{"arch": "gmlp", "model": "self-supervised image encoder", "dataset": "microscope photos of single blood and bone marrow cells", "train_examples": 194171, "image_size": 32, "crop_scale_min": 0.2, "horizontal_flip": true, "translate": 0.06, "color_jitter": 0.4, "method": "simsiam", "norm": "layernorm", "mlp_ratio": 4, "layer_scale_init": 0.1, "patch_size": [2, 2], "layers": 10, "width": 192, "projector_hidden": 1024, "projector_out": 128, "projector_hidden_layers": 2, "residual_init": "none", "optimizer": "adamw", "lr": 0.0019, "beta1": 0.9, "beta2": 0.99, "eps": 1e-08, "grad_clip": 3.0, "steps": 11200, "batch_size": 128, "epochs": 7.4, "lr_schedule": "step", "warmup_steps": 1120, "weight_decay": 0.0}
Rows from block 6 of a small self-supervised image encoder, named by matrix and row number. Rows with one number belong to one neuron. Each number is 200 + 20 x the weight over its row's rms, rounded and kept within 0 to 999. All counts start at 0.
After each neuron's rows are labels from the 100 images, of 14976, where the neuron reaches its largest size: "responds to" is what is common among them. Only what is clearly more common there than usual is listed. The data: microscope photos of single blood and bone marrow cells.
# u: gMLP up (value half) (model.blocks.6.mixer.u.weight, 384x192), inputs 96-191
# v: gMLP up (gate half) (model.blocks.6.mixer.v.weight, 384x192), inputs 96-191
# out: gMLP down (model.blocks.6.mixer.out.weight, 192x384, transposed), outputs 96-191

u.55,170,193,193,207,170,194,168,201,184,187,207,183,226,185,181,192,190,209,192,189,174,192,201,191,216,199,187,223,217,175,206,169,183,202,186,198,178,194,196,203,230,198,245,202,218,201,186,212,203,166,218,204,204,221,236,187,181,228,196,188,230,220,211,195,213,188,169,202,247,246,216,187,228,208,202,211,214,213,211,205,216,200,206,194,195,168,171,188,234,213,175,211,185,216,216,189
v.55,183,204,213,206,213,187,212,200,231,220,239,211,195,211,225,215,226,176,183,219,201,227,222,212,228,228,198,241,184,192,222,154,224,205,190,226,211,188,181,218,187,215,209,234,179,207,190,207,197,183,191,193,171,184,207,188,187,165,185,161,220,199,184,204,208,217,192,160,221,187,234,209,188,225,196,207,176,199,186,224,202,171,185,191,178,188,224,216,206,178,208,179,192,188,206,186
out.55,175,185,210,198,178,221,195,212,190,224,175,247,214,161,178,189,231,201,175,165,234,209,152,177,166,164,237,208,190,220,219,195,161,199,196,169,209,191,226,192,201,203,182,190,205,220,186,200,204,186,207,210,190,199,184,206,231,216,215,188,176,193,187,216,185,197,210,187,204,208,178,198,234,200,222,191,208,218,182,247,156,202,212,195,230,187,177,229,178,199,198,209,192,187,215,208
responds to: cell type: lymphocyte; cell type: erythroblast

u.43,216,199,158,193,253,220,196,172,212,212,201,199,168,187,209,190,142,229,192,215,179,168,157,194,187,187,184,207,242,201,185,219,183,218,214,202,219,225,210,196,203,203,193,224,202,156,219,178,196,230,202,181,183,203,178,168,198,206,199,184,230,168,204,211,212,230,209,181,227,215,175,235,217,205,213,178,192,216,204,181,213,218,220,214,180,212,148,214,206,172,217,220,225,198,200,188
v.43,184,187,223,206,210,195,226,178,196,215,223,216,201,240,194,217,228,193,210,224,193,234,185,208,227,253,188,181,187,205,208,182,214,201,204,197,208,183,200,206,172,220,186,235,178,198,216,224,174,177,213,210,211,191,204,191,206,189,237,181,196,188,178,196,201,203,190,190,182,178,208,202,179,217,133,221,193,211,214,231,196,203,183,173,184,195,238,224,196,202,186,181,186,230,208,186
out.43,176,146,221,191,200,163,184,182,183,225,225,205,219,186,237,202,239,179,171,167,205,219,214,191,207,225,224,208,211,181,219,185,214,203,229,218,219,202,201,202,202,212,152,220,219,178,205,191,185,161,201,215,164,230,236,197,192,163,197,164,189,186,229,209,186,183,189,195,186,201,202,172,208,209,196,208,198,205,193,264,198,209,197,196,180,175,206,228,207,193,154,189,204,197,204,197
responds to: cell type: promyelocyte

u.143,194,196,214,194,205,216,203,248,225,185,203,186,201,214,201,190,196,203,205,206,197,196,213,215,197,204,202,164,190,195,212,185,208,192,202,188,154,227,152,189,187,158,214,193,192,208,226,243,236,201,198,212,215,189,216,215,173,188,244,209,203,202,139,204,168,201,202,201,199,163,229,192,165,187,186,201,204,222,218,188,196,189,199,203,207,184,222,181,224,220,208,245,178,184,161,220
v.143,177,195,180,236,241,196,220,205,192,200,212,189,180,211,219,209,216,196,173,198,195,218,196,219,210,170,180,224,197,223,208,180,209,205,222,229,213,183,206,229,196,212,222,210,185,193,222,163,170,211,193,207,161,251,201,174,204,210,197,162,208,240,205,173,198,233,160,158,239,196,211,225,185,235,208,209,174,219,210,221,201,201,195,233,195,188,228,196,225,171,228,175,213,202,204,167
out.143,184,204,176,201,212,193,198,207,219,227,223,230,207,212,170,204,215,178,220,226,238,220,196,235,193,198,205,218,189,211,216,204,207,183,210,217,226,220,202,225,194,258,184,205,200,167,213,210,165,201,218,185,238,182,188,213,195,163,204,184,202,206,193,153,198,235,202,184,218,201,176,199,196,213,185,202,194,186,201,207,165,216,221,176,205,205,198,248,189,224,191,167,178,234,217,182
responds to: cell type: segmented neutrophil

u.229,197,234,208,194,209,215,231,209,214,216,201,202,166,173,210,211,198,213,223,227,214,196,171,183,195,165,183,233,221,217,193,245,219,222,210,227,207,220,184,194,210,226,200,173,223,218,231,208,243,221,212,191,213,204,177,229,243,200,213,227,213,188,186,161,203,208,217,218,213,211,193,205,212,196,205,174,190,190,187,167,215,209,212,233,184,215,192,206,205,184,236,167,205,210,205,200
v.229,183,192,219,214,211,197,193,186,150,189,249,213,204,255,223,204,201,212,243,189,169,210,180,203,194,234,177,221,201,194,202,236,193,210,240,225,213,187,210,197,201,192,208,214,196,230,213,207,212,221,224,221,220,201,208,179,239,231,213,211,197,181,174,211,222,215,219,215,187,177,220,185,193,195,176,215,186,207,209,202,217,223,223,209,163,186,220,201,226,208,223,173,207,190,240,191
out.229,213,195,205,168,221,162,219,212,230,191,174,194,208,159,182,209,199,191,163,186,222,183,207,207,187,183,169,192,182,195,178,182,180,187,207,192,231,196,216,176,206,192,194,192,166,188,214,209,162,195,171,192,201,211,205,193,221,222,178,211,198,220,197,214,206,209,186,190,214,184,208,165,218,210,218,189,203,206,206,201,203,215,178,205,234,242,181,175,225,219,234,223,204,183,209,172
responds to: cell type: lymphocyte

u.354,202,204,179,216,199,215,199,182,175,200,202,187,175,220,202,206,176,208,216,198,177,188,167,163,208,224,195,198,251,205,187,230,217,195,220,229,219,221,217,179,227,199,196,190,178,194,190,158,191,206,256,194,213,237,202,196,207,213,193,220,181,193,206,214,210,203,212,236,179,245,183,192,248,200,214,233,185,198,158,170,198,218,205,210,207,226,175,226,170,175,190,184,212,198,202,205
v.354,185,186,209,184,193,178,182,228,213,215,185,194,187,200,178,184,210,182,149,186,200,197,193,211,218,230,208,203,196,162,231,153,198,198,190,170,205,200,163,193,189,191,209,207,223,215,179,228,205,182,185,191,181,181,243,187,182,188,194,197,192,213,172,223,186,180,165,195,222,195,213,187,199,201,189,212,181,208,231,235,205,193,186,148,193,175,180,192,213,232,171,231,181,211,176,172
out.354,173,253,206,186,199,221,202,183,176,194,218,167,215,232,203,214,163,191,228,231,179,176,175,150,230,219,174,167,203,206,210,226,190,198,208,225,193,231,196,181,189,197,204,213,211,211,208,202,201,193,204,188,217,188,193,199,205,228,198,207,208,174,181,178,188,215,189,227,199,211,187,163,232,206,154,210,190,187,197,160,210,203,194,201,170,217,186,197,181,192,204,220,195,230,188,199
responds to: cell type: promyelocyte; cell type: artefact

u.62,190,177,224,180,177,193,174,214,160,181,191,180,238,189,190,153,191,197,173,187,196,178,201,176,231,210,196,172,214,181,174,201,179,221,182,179,167,182,228,179,183,179,200,196,227,196,184,232,194,202,207,211,199,169,220,215,214,203,192,207,221,232,226,215,207,186,173,201,207,227,207,169,211,186,167,200,232,198,240,222,196,215,211,192,212,173,197,159,214,220,188,215,213,184,204,222
v.62,183,197,218,196,187,166,179,227,189,204,244,200,228,218,233,189,233,138,198,221,210,250,228,211,222,197,200,206,179,189,199,183,208,195,224,215,212,182,195,242,187,215,209,221,206,195,191,238,154,174,203,216,204,212,209,173,186,183,197,168,199,226,196,189,211,195,204,144,217,205,203,206,190,209,173,222,207,200,216,239,200,187,213,192,188,150,218,205,209,193,205,195,207,206,240,176
out.62,189,210,204,181,218,200,198,183,195,219,187,226,202,171,202,207,180,156,184,200,256,212,200,173,154,188,175,239,216,191,268,214,192,209,184,173,212,206,217,233,214,161,194,203,212,212,216,209,199,182,207,226,190,195,165,195,200,239,186,161,211,210,227,172,188,207,207,177,183,178,182,256,201,203,228,216,217,212,186,213,194,223,190,204,186,177,182,200,190,214,218,196,203,184,221,214
responds to: cell type: lymphocyte

u.90,185,169,204,185,180,170,150,208,179,207,207,188,212,212,230,166,162,202,181,191,159,162,198,169,214,215,212,190,224,160,213,208,183,212,211,210,172,202,219,176,222,193,223,216,231,210,166,204,170,199,239,218,184,188,232,183,195,218,181,204,194,201,195,225,191,187,170,222,200,248,207,174,233,185,206,207,199,183,233,184,194,227,204,204,210,167,164,170,223,193,165,210,221,195,181,203
v.90,150,199,213,204,207,187,193,214,206,252,228,170,171,232,272,227,200,183,166,223,183,218,200,204,199,239,198,227,201,192,225,162,209,194,219,217,206,249,183,191,201,196,191,217,185,204,202,205,187,202,211,213,174,210,214,194,167,173,218,183,206,207,170,203,195,217,191,178,235,200,233,188,197,216,188,229,165,195,189,203,215,198,175,172,189,177,208,216,198,162,211,211,185,192,183,190
out.90,181,193,199,209,198,176,211,179,161,208,206,180,202,191,251,207,197,137,168,184,212,214,211,161,175,214,228,222,203,181,206,192,186,207,212,191,230,192,214,204,188,225,182,227,202,199,199,209,164,179,211,205,216,213,206,171,187,227,193,172,207,192,223,183,204,172,213,171,206,198,182,175,206,208,196,207,195,201,186,221,206,211,211,189,155,187,180,238,188,218,170,202,219,202,239,187
responds to: cell type: segmented neutrophil; smear: peripheral blood

u.334,204,205,187,189,195,207,192,212,188,215,196,203,169,190,185,210,187,218,221,209,179,160,180,145,198,218,203,205,259,191,217,223,195,200,214,204,209,225,215,168,220,202,184,200,220,214,203,194,210,201,262,171,228,194,208,205,216,212,187,224,191,183,200,210,227,218,190,232,176,240,174,186,259,184,182,193,203,221,205,175,201,239,211,187,210,233,168,214,183,164,196,184,206,202,202,199
v.334,201,187,180,177,193,180,175,231,156,211,214,194,192,177,208,195,191,189,179,175,195,191,181,162,184,211,213,200,263,165,209,202,207,173,214,216,206,180,204,190,163,218,185,193,204,199,182,211,192,197,185,192,203,193,213,177,240,210,192,181,225,195,206,228,190,212,204,186,215,254,213,195,255,195,177,221,219,210,213,203,161,231,229,189,212,203,158,229,215,212,181,188,212,161,212,199
out.334,220,252,210,191,193,244,187,204,197,155,227,172,198,223,217,200,187,223,248,231,159,186,200,196,235,222,167,177,201,217,186,210,188,213,168,229,179,187,189,206,203,191,222,185,209,202,201,201,228,228,190,158,215,191,194,198,202,190,213,235,211,187,177,192,211,204,216,205,176,198,207,214,202,207,154,208,224,237,208,166,228,188,210,206,225,194,184,151,211,194,216,187,173,190,181,214
responds to: cell type: segmented neutrophil

u.218,168,213,192,205,186,202,194,241,195,204,218,194,192,186,193,189,167,172,173,238,170,179,168,143,223,203,209,202,225,168,201,213,196,205,223,207,216,206,201,173,199,206,195,219,221,195,188,213,195,192,233,184,187,188,221,181,190,206,214,216,234,206,217,203,211,212,187,183,222,220,219,184,236,202,178,180,224,230,219,197,207,247,220,188,195,184,176,195,212,200,179,203,199,211,187,168
v.218,219,179,192,209,191,189,169,185,155,178,202,189,185,209,209,170,174,209,214,188,181,180,197,168,185,206,166,191,224,158,175,233,200,202,215,228,189,188,220,178,222,175,208,194,204,202,164,192,184,222,203,200,239,193,217,189,208,235,193,208,175,219,215,235,189,201,249,205,190,239,198,175,246,176,198,243,220,202,208,186,213,201,204,225,217,217,165,193,179,176,203,178,230,194,196,193
out.218,195,222,202,194,175,230,208,217,219,188,216,190,191,196,211,171,224,216,259,204,200,214,190,232,229,208,178,194,193,196,172,184,211,212,177,189,207,193,187,216,233,186,215,183,208,211,197,194,231,218,175,212,185,211,219,198,222,178,181,208,202,200,169,213,206,215,209,201,165,215,200,216,214,204,183,176,198,215,196,175,231,189,193,205,195,222,201,147,206,195,224,185,202,193,176,221
responds to: cell type: segmented neutrophil; smear: peripheral blood

u.264,192,211,222,193,193,194,185,185,186,198,195,185,197,175,181,206,189,208,204,194,194,195,149,154,182,217,214,216,257,188,168,199,215,203,228,204,199,199,218,220,247,208,229,208,183,184,199,174,214,214,224,209,210,243,197,195,196,229,166,218,212,208,240,208,202,202,205,194,163,263,175,222,263,195,204,214,200,204,193,192,195,217,193,238,188,170,171,210,227,227,208,203,209,170,205,222
v.264,183,199,212,205,234,194,205,194,216,217,182,165,179,226,261,228,181,221,148,214,169,211,150,210,251,225,179,203,204,207,222,155,199,207,204,194,190,212,180,197,196,169,207,205,180,209,214,210,206,206,221,200,159,200,218,188,158,191,219,188,221,196,163,191,211,176,158,203,245,195,214,195,193,222,182,193,163,212,212,210,215,207,171,192,201,205,205,205,216,180,193,219,197,202,180,185
out.264,154,177,211,161,197,195,233,182,180,228,223,201,224,195,214,243,217,179,156,194,195,185,216,129,207,196,202,197,189,184,184,216,174,199,222,212,242,214,242,195,204,213,210,209,201,183,233,193,165,196,213,201,172,209,198,181,224,205,183,172,219,182,235,162,215,220,173,176,179,190,191,154,202,232,175,228,184,191,216,201,220,206,205,183,179,216,184,205,200,164,190,193,210,252,197,163
responds to: cell type: segmented neutrophil