config.yaml
model: "self-supervised image encoder"
dataset: "microscope photos of single blood and bone marrow cells"
train_examples: 194171
crop_scale_min: 0.2
arch: "gmlp"
layers: 10
projector_out: 128
projector_hidden_layers: 2
beta2: 0.99
epochs: 7.4
warmup_steps: 1120
Rows from block 4 of a small self-supervised image encoder, named by matrix and row number. Rows with one number belong to one neuron. Each number is 500 + 25 x the weight over its row's rms, rounded and kept within 0 to 999. All counts start at 0. Numbers have three digits each.
After each neuron's rows are labels from the 100 images, of 14976, where the neuron reaches its largest size: "top examples" is what is common among them. Only what is clearly more common there than usual is listed. The data: microscope photos of single blood and bone marrow cells.
# u: gMLP up (value half) (model.blocks.4.mixer.u.weight, 384x192), inputs 128-191
# v: gMLP up (gate half) (model.blocks.4.mixer.v.weight, 384x192), inputs 128-191
# out: gMLP down (model.blocks.4.mixer.out.weight, 192x384, transposed), outputs 128-191

u.186:488481521462524480501527493525478528473476527515474491521473497481421472507465457473509474532519520490447454499520484518528486505484491494487537479499517479484499498544496480504500530483499518
v.186:513547486502519466465502493467527532506520491480523469492541480471501478531528472506493520516494438517515471541457533494492517543515480504480505524480489518573513520514439512491531473467487484
out.186:474494467494487518481473567444515490544539482518518504482512498484533462486561476520465537521502460522481515498493523487489478493522533514541502518472449496528516481485490495502495526488465512
top examples: cell type: artefact

u.18:525494515516505491505496516515469492471474541477536579497475492534417502529515498502511522512493494507463517518487481528486502541495489469457463491512510543511547492526456516503506500502521503
v.18:493532490473471471486487521463482512520490492492509499486499488480495487493471508489508481462527480446473579476513517501507478499474474486504490509565462481511499471504524549446509503460429540
out.18:458476443456535522470486508478549473469509504464516502547498489501510467463527476479513498522490515510462533527509499486529513545503515496524490478472492520550467472507474486460582550496477537
top examples: smear: peripheral blood

u.50:510483508470493521530510482505480522477467530521472513509503499494423486473494484510497493521500512494479523463500485514513489498508492498500506475525503474495505505532459486489491497498491522
v.50:516551473521512463473517506506534503510523487487533490474478485489500495543525484498488499520430535509516472515470526518483503513492505518487537515471484526539498504495532517513541485475501484
out.50:474478476512502506483487520489497512507527484466497505520494514486514466559556471506542482506551462498462492523524527493501513518531500483497493513506514528525510477498460472541462471489492548
top examples: cell type: erythroblast

u.97:484453493492474509510513523479496496511497438510450467473504505486533472445466471460492493460556515460501508461534487487511482506503495467540515498463494488487474477480489517515488520493497510
v.97:518525529516508541495510466505502485462502535505493510516510532544499512504481520505541502516394508512507478518482513493469541467484519485492530543538549532530471532498492488511504496535539480
out.97:515508523533491514463514442488507488485484471480481508446515506502506496492441500468542479484456517458494471526492530496490509501474513490493532528505526501498477527500496529484532479471501486
top examples: cell type: blast

u.133:540481534516485535518495491512500480471514508513474521543521522545458510447487523510486499530483523461530467481539529521540497490530467481471482506488535501514498502538547473530492515487535495
v.133:476531476545516469467493524504554479528521487471524492484490476495516515540527478517477524508420556521523502537498523516483504525489513507497532536474484514523509488481517499529538472500486468
out.133:546507533486517509502529476542485561488500480479474464486487493481480479505481496491519507530566471492517470491484510580499498527512480532447509453487522512530489520477491503534484518476500520
top examples: cell type: lymphocyte

u.110:484508498501505537495491522484472500489503510476507524524472498541463463514505473495510487532476460472463485497528503523521476503494483464487478492527518536513502484532487491498508534486533522
v.110:536515530558531488494517507560529516489494523474524532496484484515479483500525498498511499503439519504514525532477491509484519508476452512453480516497474491500513500554494458503493471533514464
out.110:532520512468472496525506495504487492497514481491456510511496533524481533452483501499447505509467494504481520476503441500523455467499532453488500456496511462541508522502461488488541480549535505
top examples: cell type: blast

u.364:501513532488506508525483496527471521481475540519471522516475544499462501474528543503520505496482533483518486460488429526499476470479509447495486485514531530490488484530502462539509486501527530
v.364:541452519527513519466528471519510471469482525507539560497506505517479526499493521503521513487424466512522524527477526535488519523491476550474466508495484489476498513525512525534492490516504488
out.364:464528479485491493487504486462510506502491497546510501504503481480487484487489491498510509521503507509493536536506512486506471497464548475563524520487506492552461557512490480526550452499474527
top examples: cell type: erythroblast

u.282:525456501443533483542499519519511546486494470507467468492463530542491482482504433517480483506457484510516512495513490490502471448527492484509521502513489471514532508577492484488499544543512459
v.282:511490473416466486538531508464497510466482484485527505490516500499478467438519495478485485489510502474476473527495510554485501512429507510479478473502500480513463513494573526510490474466476580
out.282:495529533508485480469500488523506465521456472459512488505536512535496500456479489498473486487469506474493466518507502439513486501537493512499493482493555488478455472490513509494491508519503486
top examples: cell type: artefact

u.153:466481473468543486489511491507499510517512504522479480524487487501483478456491486496487508563486533516505552478557498472571545496508515490502547509514478487490501485518532520487521512503491467
v.153:526513514484462497529470490478456491511501503488516515516502523480496541467500564533473504463517470484499566488484506467487474476504492474499494483514478497540526501527526545455469518510468547
out.153:508511505485485537494526495487512489475508500521498502527465534509488521492497516495528512482487492537492496496484460518497499454444506525460468463496520492480502532517519525500474464532490532
top examples: smear: peripheral blood; cell type: segmented neutrophil

u.108:498515485473442508479457492479481456481492529506543524531504509487479527509466529512536489497492465456469487485504523516502459498494539472478508506512547534513497518475482476498495487468477547
v.108:519476535496491488478471497505471457473481564522506540515530493515474507488483518528503512521488455484501481490541503469530504515488463482476487525485487487549517501526515532456485499501495493
out.108:486497514525538509486502527479535547495474499463490511467520476504528431485508454448508478573489503521491447502521504495504562540505458493526513528468471481506479485507481483506507484483494449
top examples: cell type: artefact

u.330:521497523508517546499479468501489502476499516511499499555504530510465497483517501500484477537492497498501525501527495493588491500513475494489499482513489485530521480546506500490491528535502515
v.330:532482521499479500529515474513499505465457523523505515516486516507447512511480522502529459502486503462478476505466500529509481474497542491511516473517557516505465542491528486495489486486528534
out.330:506531491500500495428499476479555437475517525509519472508456482504492529495465537511547530449450507523495558480515491494525478457476506501475480486511469498460497500476535511491484483502474502
top examples: cell type: promyelocyte

u.332:536494530469482497510494518477485485498499485513498497514519505518500511508469491511482520491508468455536526467529527464527471494515505452479489476490543503544471492499494546506478509494478531
v.332:498457536552521513497536505555522497462520504514468484472491508550506498464514523461521488496475531473508519524491489544474533511506477513482513510522486515464459508516525530565472510493521493
out.332:538487523515505495476509497528475515537478478532500501475508508465497531476478507538500520469477485504553513475506514481472495512513479492484491509473467484449505470487480497473479467527519496
top examples: cell type: promyelocyte

u.79:494476493488531503508523523513498525513519516496491477515514482493485499481539460510475493562512504558516561499542509476588505490532489515472513508526474457505523481562483524484517535500486499
v.79:513485517475451500467474484488468517505509500524498493516502513471498504467449533510506467481517506448517522497488510485521488448536514479502487491469464470491513521544470536463489523517464496
out.79:479476464483501525438504458477558456525498504512512498501475495520486515498496520479550541456483468504535529498510504524493481491474500504468484509513489507476495516496549545520497474469446515
top examples: cell type: promyelocyte

u.310:497513437494451456469508515467519498530498469518521469506533477451519499503491489472522468471519520465479499489507555505499484507488543513513503502483493509522435505466505514520512471459447544
v.310:500460525511567525532471510537490500481492518462455494508490516541510517497486499535455517522503466526519549501491443476476500483561480471511478480507500471493562482527485514496470554550520467
out.310:542521544505549534512484469550451515510506531448509545516517509521473502495509543507491492476501474496495500494466471509502518496543447524473462473515522491465534513503476481527482525514522472
top examples: cell type: blast

u.134:497505520485460492536460505500463498497468489484486484541478513481518497493482488511495500519510476463510509473574515462619475502486499467502482495508525497517506479484504488469454522480488547
v.134:528546508519508518466504484475510488495535513499508532510530519508491500531537501517514508500408510538536474503500514504480511474534525517497464534480494546544490515500481455530523504526515491
out.134:480538532516529508504479487498513490481490491451481546482521538516541481479493471506542483553479555467509465487522491500499529472540524480497539548513526525526494523502516493497518472534518430
top examples: cell type: blast

u.195:517456537478479503537505519535465503482512494507495496511524502533482508498495513485480535478511508470526469472516491501531445503517478482480478466482526481496485468567493514517481498476529507
v.195:518481533480489510530495483531482528502487539524491510515487522493458508453487510521499491529504537480492488483505474481520505456511525493495511487503485468477500502518494479483489488527515501
out.195:499510526505499466518494469538490516470505534519505510492486519471490491471482500492557477521502561484515472486496505493512510528500498477498516478486540477443483515514547498523489481509530508
top examples: cell type: lymphocyte

u.141:539499500514472478503481480523512466500516491529523483506522521501519565494477505532464524478490499483534526488486504453502495489539529473474516494458508484510519530497510527493486497497492500
v.141:464531513481507485490514525486460539492467503471469487503484490495479454497481486459531481521523491489461502480550478524526476488457494495509497515546484517481478479505489494474486531472480537
out.141:556481499496476476456513506492483485490505513523517480467551496479522537488481520521446504472527448481545524495502528498498486522547510477498519467436471498553509508497497556513508510470484507
top examples: cell type: artefact

u.142:522473542525532503512548465548469547463480520512473506512484523522466487495477501480505482520509529492496510484496484525513522491517485465486495479552503490476508512533456504527476493517494510
v.142:557466552509502499498530442517470529442511526538493518480511496517486467459483561471522476482517526478475495516486491517481517472496486502504504496539521479488464535517552544496481476521526499
out.142:515504514516535502512537465544504507484474481473477469482516498496502500510447501460518492513484539523557496503538493533473520487490496503517557488519517513499490500508512482517525502495545469
top examples: smear: peripheral blood

u.17:473490475479482474473526493495505483499500475535469493513521508478508516474465472474505500508505488447494452515515519488513448486476529478509483498496544503536464496477465488503497486456515543
v.17:475511477478475483481457497471497476510484519477549487534503489469478544493489521527477489507481476504512548492500508476495460533467498458476457522490483527516552498490442474526500507491463537
out.17:502496455488503492471494487483498455539500515512504486480472468510487515509531518517511474415506476506481532504476509529471506523504479527456460504497510513472560512434515491547510506502480500
top examples: cell type: artefact

u.185:512457497471506515498509515543494479478476494496528559492482523523445494522514501529509551526491530500505498513511499512541427511507496505477471475514521519489520505541519498499502465467510506
v.185:502491523470483498499490463497458513470452518513499504522483519497464527496484515499498465527516473475485506487495488460509490453515529480510511502508504481538499535517500502446507476513529499
out.185:489493521501494513486470504510511477520438503540481477513486506469536487523494509506535551481494521479548492485514528470538519487495486502500510521444502510450482517472556516556464483503518494
top examples: cell type: lymphocyte

u.30:505492540514502519474508515494529477498522518532469531513514523504483515487498482524507536527469504472529472468563477491566481492516480493489476522493499482524487495496539482527507539492517489
v.30:473534474542513461460501520496557482521524479477524484477492480486526508538515483509490521502443558521524498526490532502474512527491524513508539543478491512514493496480537513525541471487486464
out.30:504476502509526539491507435510517506493533489522516518486485502467458510517460524501532465517530461468515520498477503506469483510496488483489511506528529503506539530451480458492465562510490508
top examples: cell type: lymphocyte

u.342:491521508466504542473514500508523500509493513503507485523479496515451497495510499505535483492501516502470527471512478518516514463469479469520516524539510500478501496536498479512503467486469518
v.342:527444555509515530505511476517467506487518520516520520500456505499491501455471530493554474485510527488485523493475468514483547463494456489516506510564515505474509520513570497492501511534532523
out.342:520517495490503480529532476521487487461527505526539462497511497480484531517461534505523530438487442524520522503468521479469517515464462476502478505524491458511506532461509533499458479523488515
top examples: cell type: promyelocyte

u.65:523490532499487505542483520510468488500501507552473475521470536486453499478528464536488468559492490526502445493533500450552517500509533485512475499497513476534510516495518489495504523525554495
v.65:519465526448448489562503482485438475484487509485513535508535488510460496465502526494501466476525456471475537477497524507491525539496490497473449467526481493526481504493533512523451531490491581
out.65:480474505512496446482500517485472498502562450541539507535501525465528524500474533508470509462482459511530516483490474458507476470521511481522488483467499489480525503530485472491537479492513486
top examples: cell type: lymphocyte

u.85:508512535477536514555462505497461502477495530481473538556512533525462499555515520526531496498489457518477476497522467483520498491519471523479496493537545512553541493516473506464501498522485483
v.85:526498495492494529482524463505503489479473529486512529495497487505484523485516550495527483493419485479504487505477504557493506504459502540467504514487522475492483527495539500509470495505524525
out.85:498478513484505577515504511508479506437472500486542520531505468538484515563515519495472515520524495498463520487510512514482481504528476503468510477528496478526515541541512505459497480508496527
top examples: cell type: artefact

u.150:495492471479472528514499498542481529520464498509517506499483488488454508499512486488520448499513561490467502494485484520514482497469497511495473447554524511477499486506499491516489455477487548
v.150:538468521525499529490519456508470518460470517542524529488467503504475490488459559492538469471524491507508525494466492504479517457482484511514489482530496493486473533514521525485494479524508535
out.150:510530497484517510503505485502488505493488507550490490487501476516453500532490517467474502473482487498524501504496491494463505535448484504504508493516488478535495502481450494532532477516533498
top examples: cell type: promyelocyte

u.149:527487548481479495509485484495474480466477517510467511511499535521481510487464529526473506493508460464537518475495498497513491482527509467465476473497499464523510511542506518482467490518510519
v.149:511439499478509482460559461525494496472493508554484465458509499487493509485482544463495503487521501517503489506439491524454536508528500525481522478488490463465482514515488548503493467511507506
out.149:541513489487475480490512479536485484493489503476503513492531505483509537462515531540513515458436522469507479493469517519482506516476498498479481486469503496445501504489516554508485471494515494
top examples: cell type: promyelocyte

u.77:530469568472445501535503498542446471480500502515479506513507531539508543510479535500469535478512504477499516519514513479519472497529481484450481471495527471504519481538497500466455514485530503
v.77:515453571542511492482494493550483451499508534521507544508498523490494543490490515528526524504483505509489521555515489481489513483517461487503490521514504470492540508535524487495483520543543445
out.77:549489548493503492521467503556472533442455529474516513507460509486496511476477545525514551505503541490508474534492477509506484477514502490502492516505516472470525483481492497464505473510524472
top examples: cell type: blast

u.144:494515519476468502522469535464470509531474493519496506533491515486506483507492486504506485510524460469462511488552483476563459476496517473528469480534525488541501491504470509439480473484466563
v.144:503505533549489546465530491530537502465484526509494520493510510525477502527483510472559489487421516491503452544492505525493527494484482522506526542487518519489491524522517499540509473512529485
out.144:489482520500472503470520492477528493523489481481514527523502506535499481493505494512545520494531464477481515501520537535522494450505516488533513520526507508515462498492542564526473482454455521
top examples: cell type: blast

u.72:487494510495503527481505502517462489492494536502508564495460492482428487510528512527521502505480495526493472516498486517495498526465480503474441490531514507495523479527472459495504492517497503
v.72:503525503469493553501487475504452512485484540502530526509454496480447510489486512502509476506497492485477523495485471501495471470475500530468510478529509505480543527514496490473516480517497514
out.72:473502500442503503541509480513471530507515513494517494496472506483480504503557512505501478546531526487509504519507500507557488524482540547513493516546506492476517456493549517501494490487530482
top examples: cell type: promyelocyte

u.292:517486552510522517530511485526477517474498512505453476519516527520456471482500497494485471541513488485482490493515486490534489493531495493477507475476536486527516508542470474504501513509533497
v.292:519472526496500526546508477525451535490473518528490524502495553481448485505477509490500479518525517466487449485497471498511505466505514508505510476501516497505508503519533478463470500508522510
out.292:488545543485511484470511443504505485523503510498482455513483494519476493527425526491558490520467550486493560522486493495469505543483497494498505487543511488470518553500515464508490519532498492
top examples: cell type: promyelocyte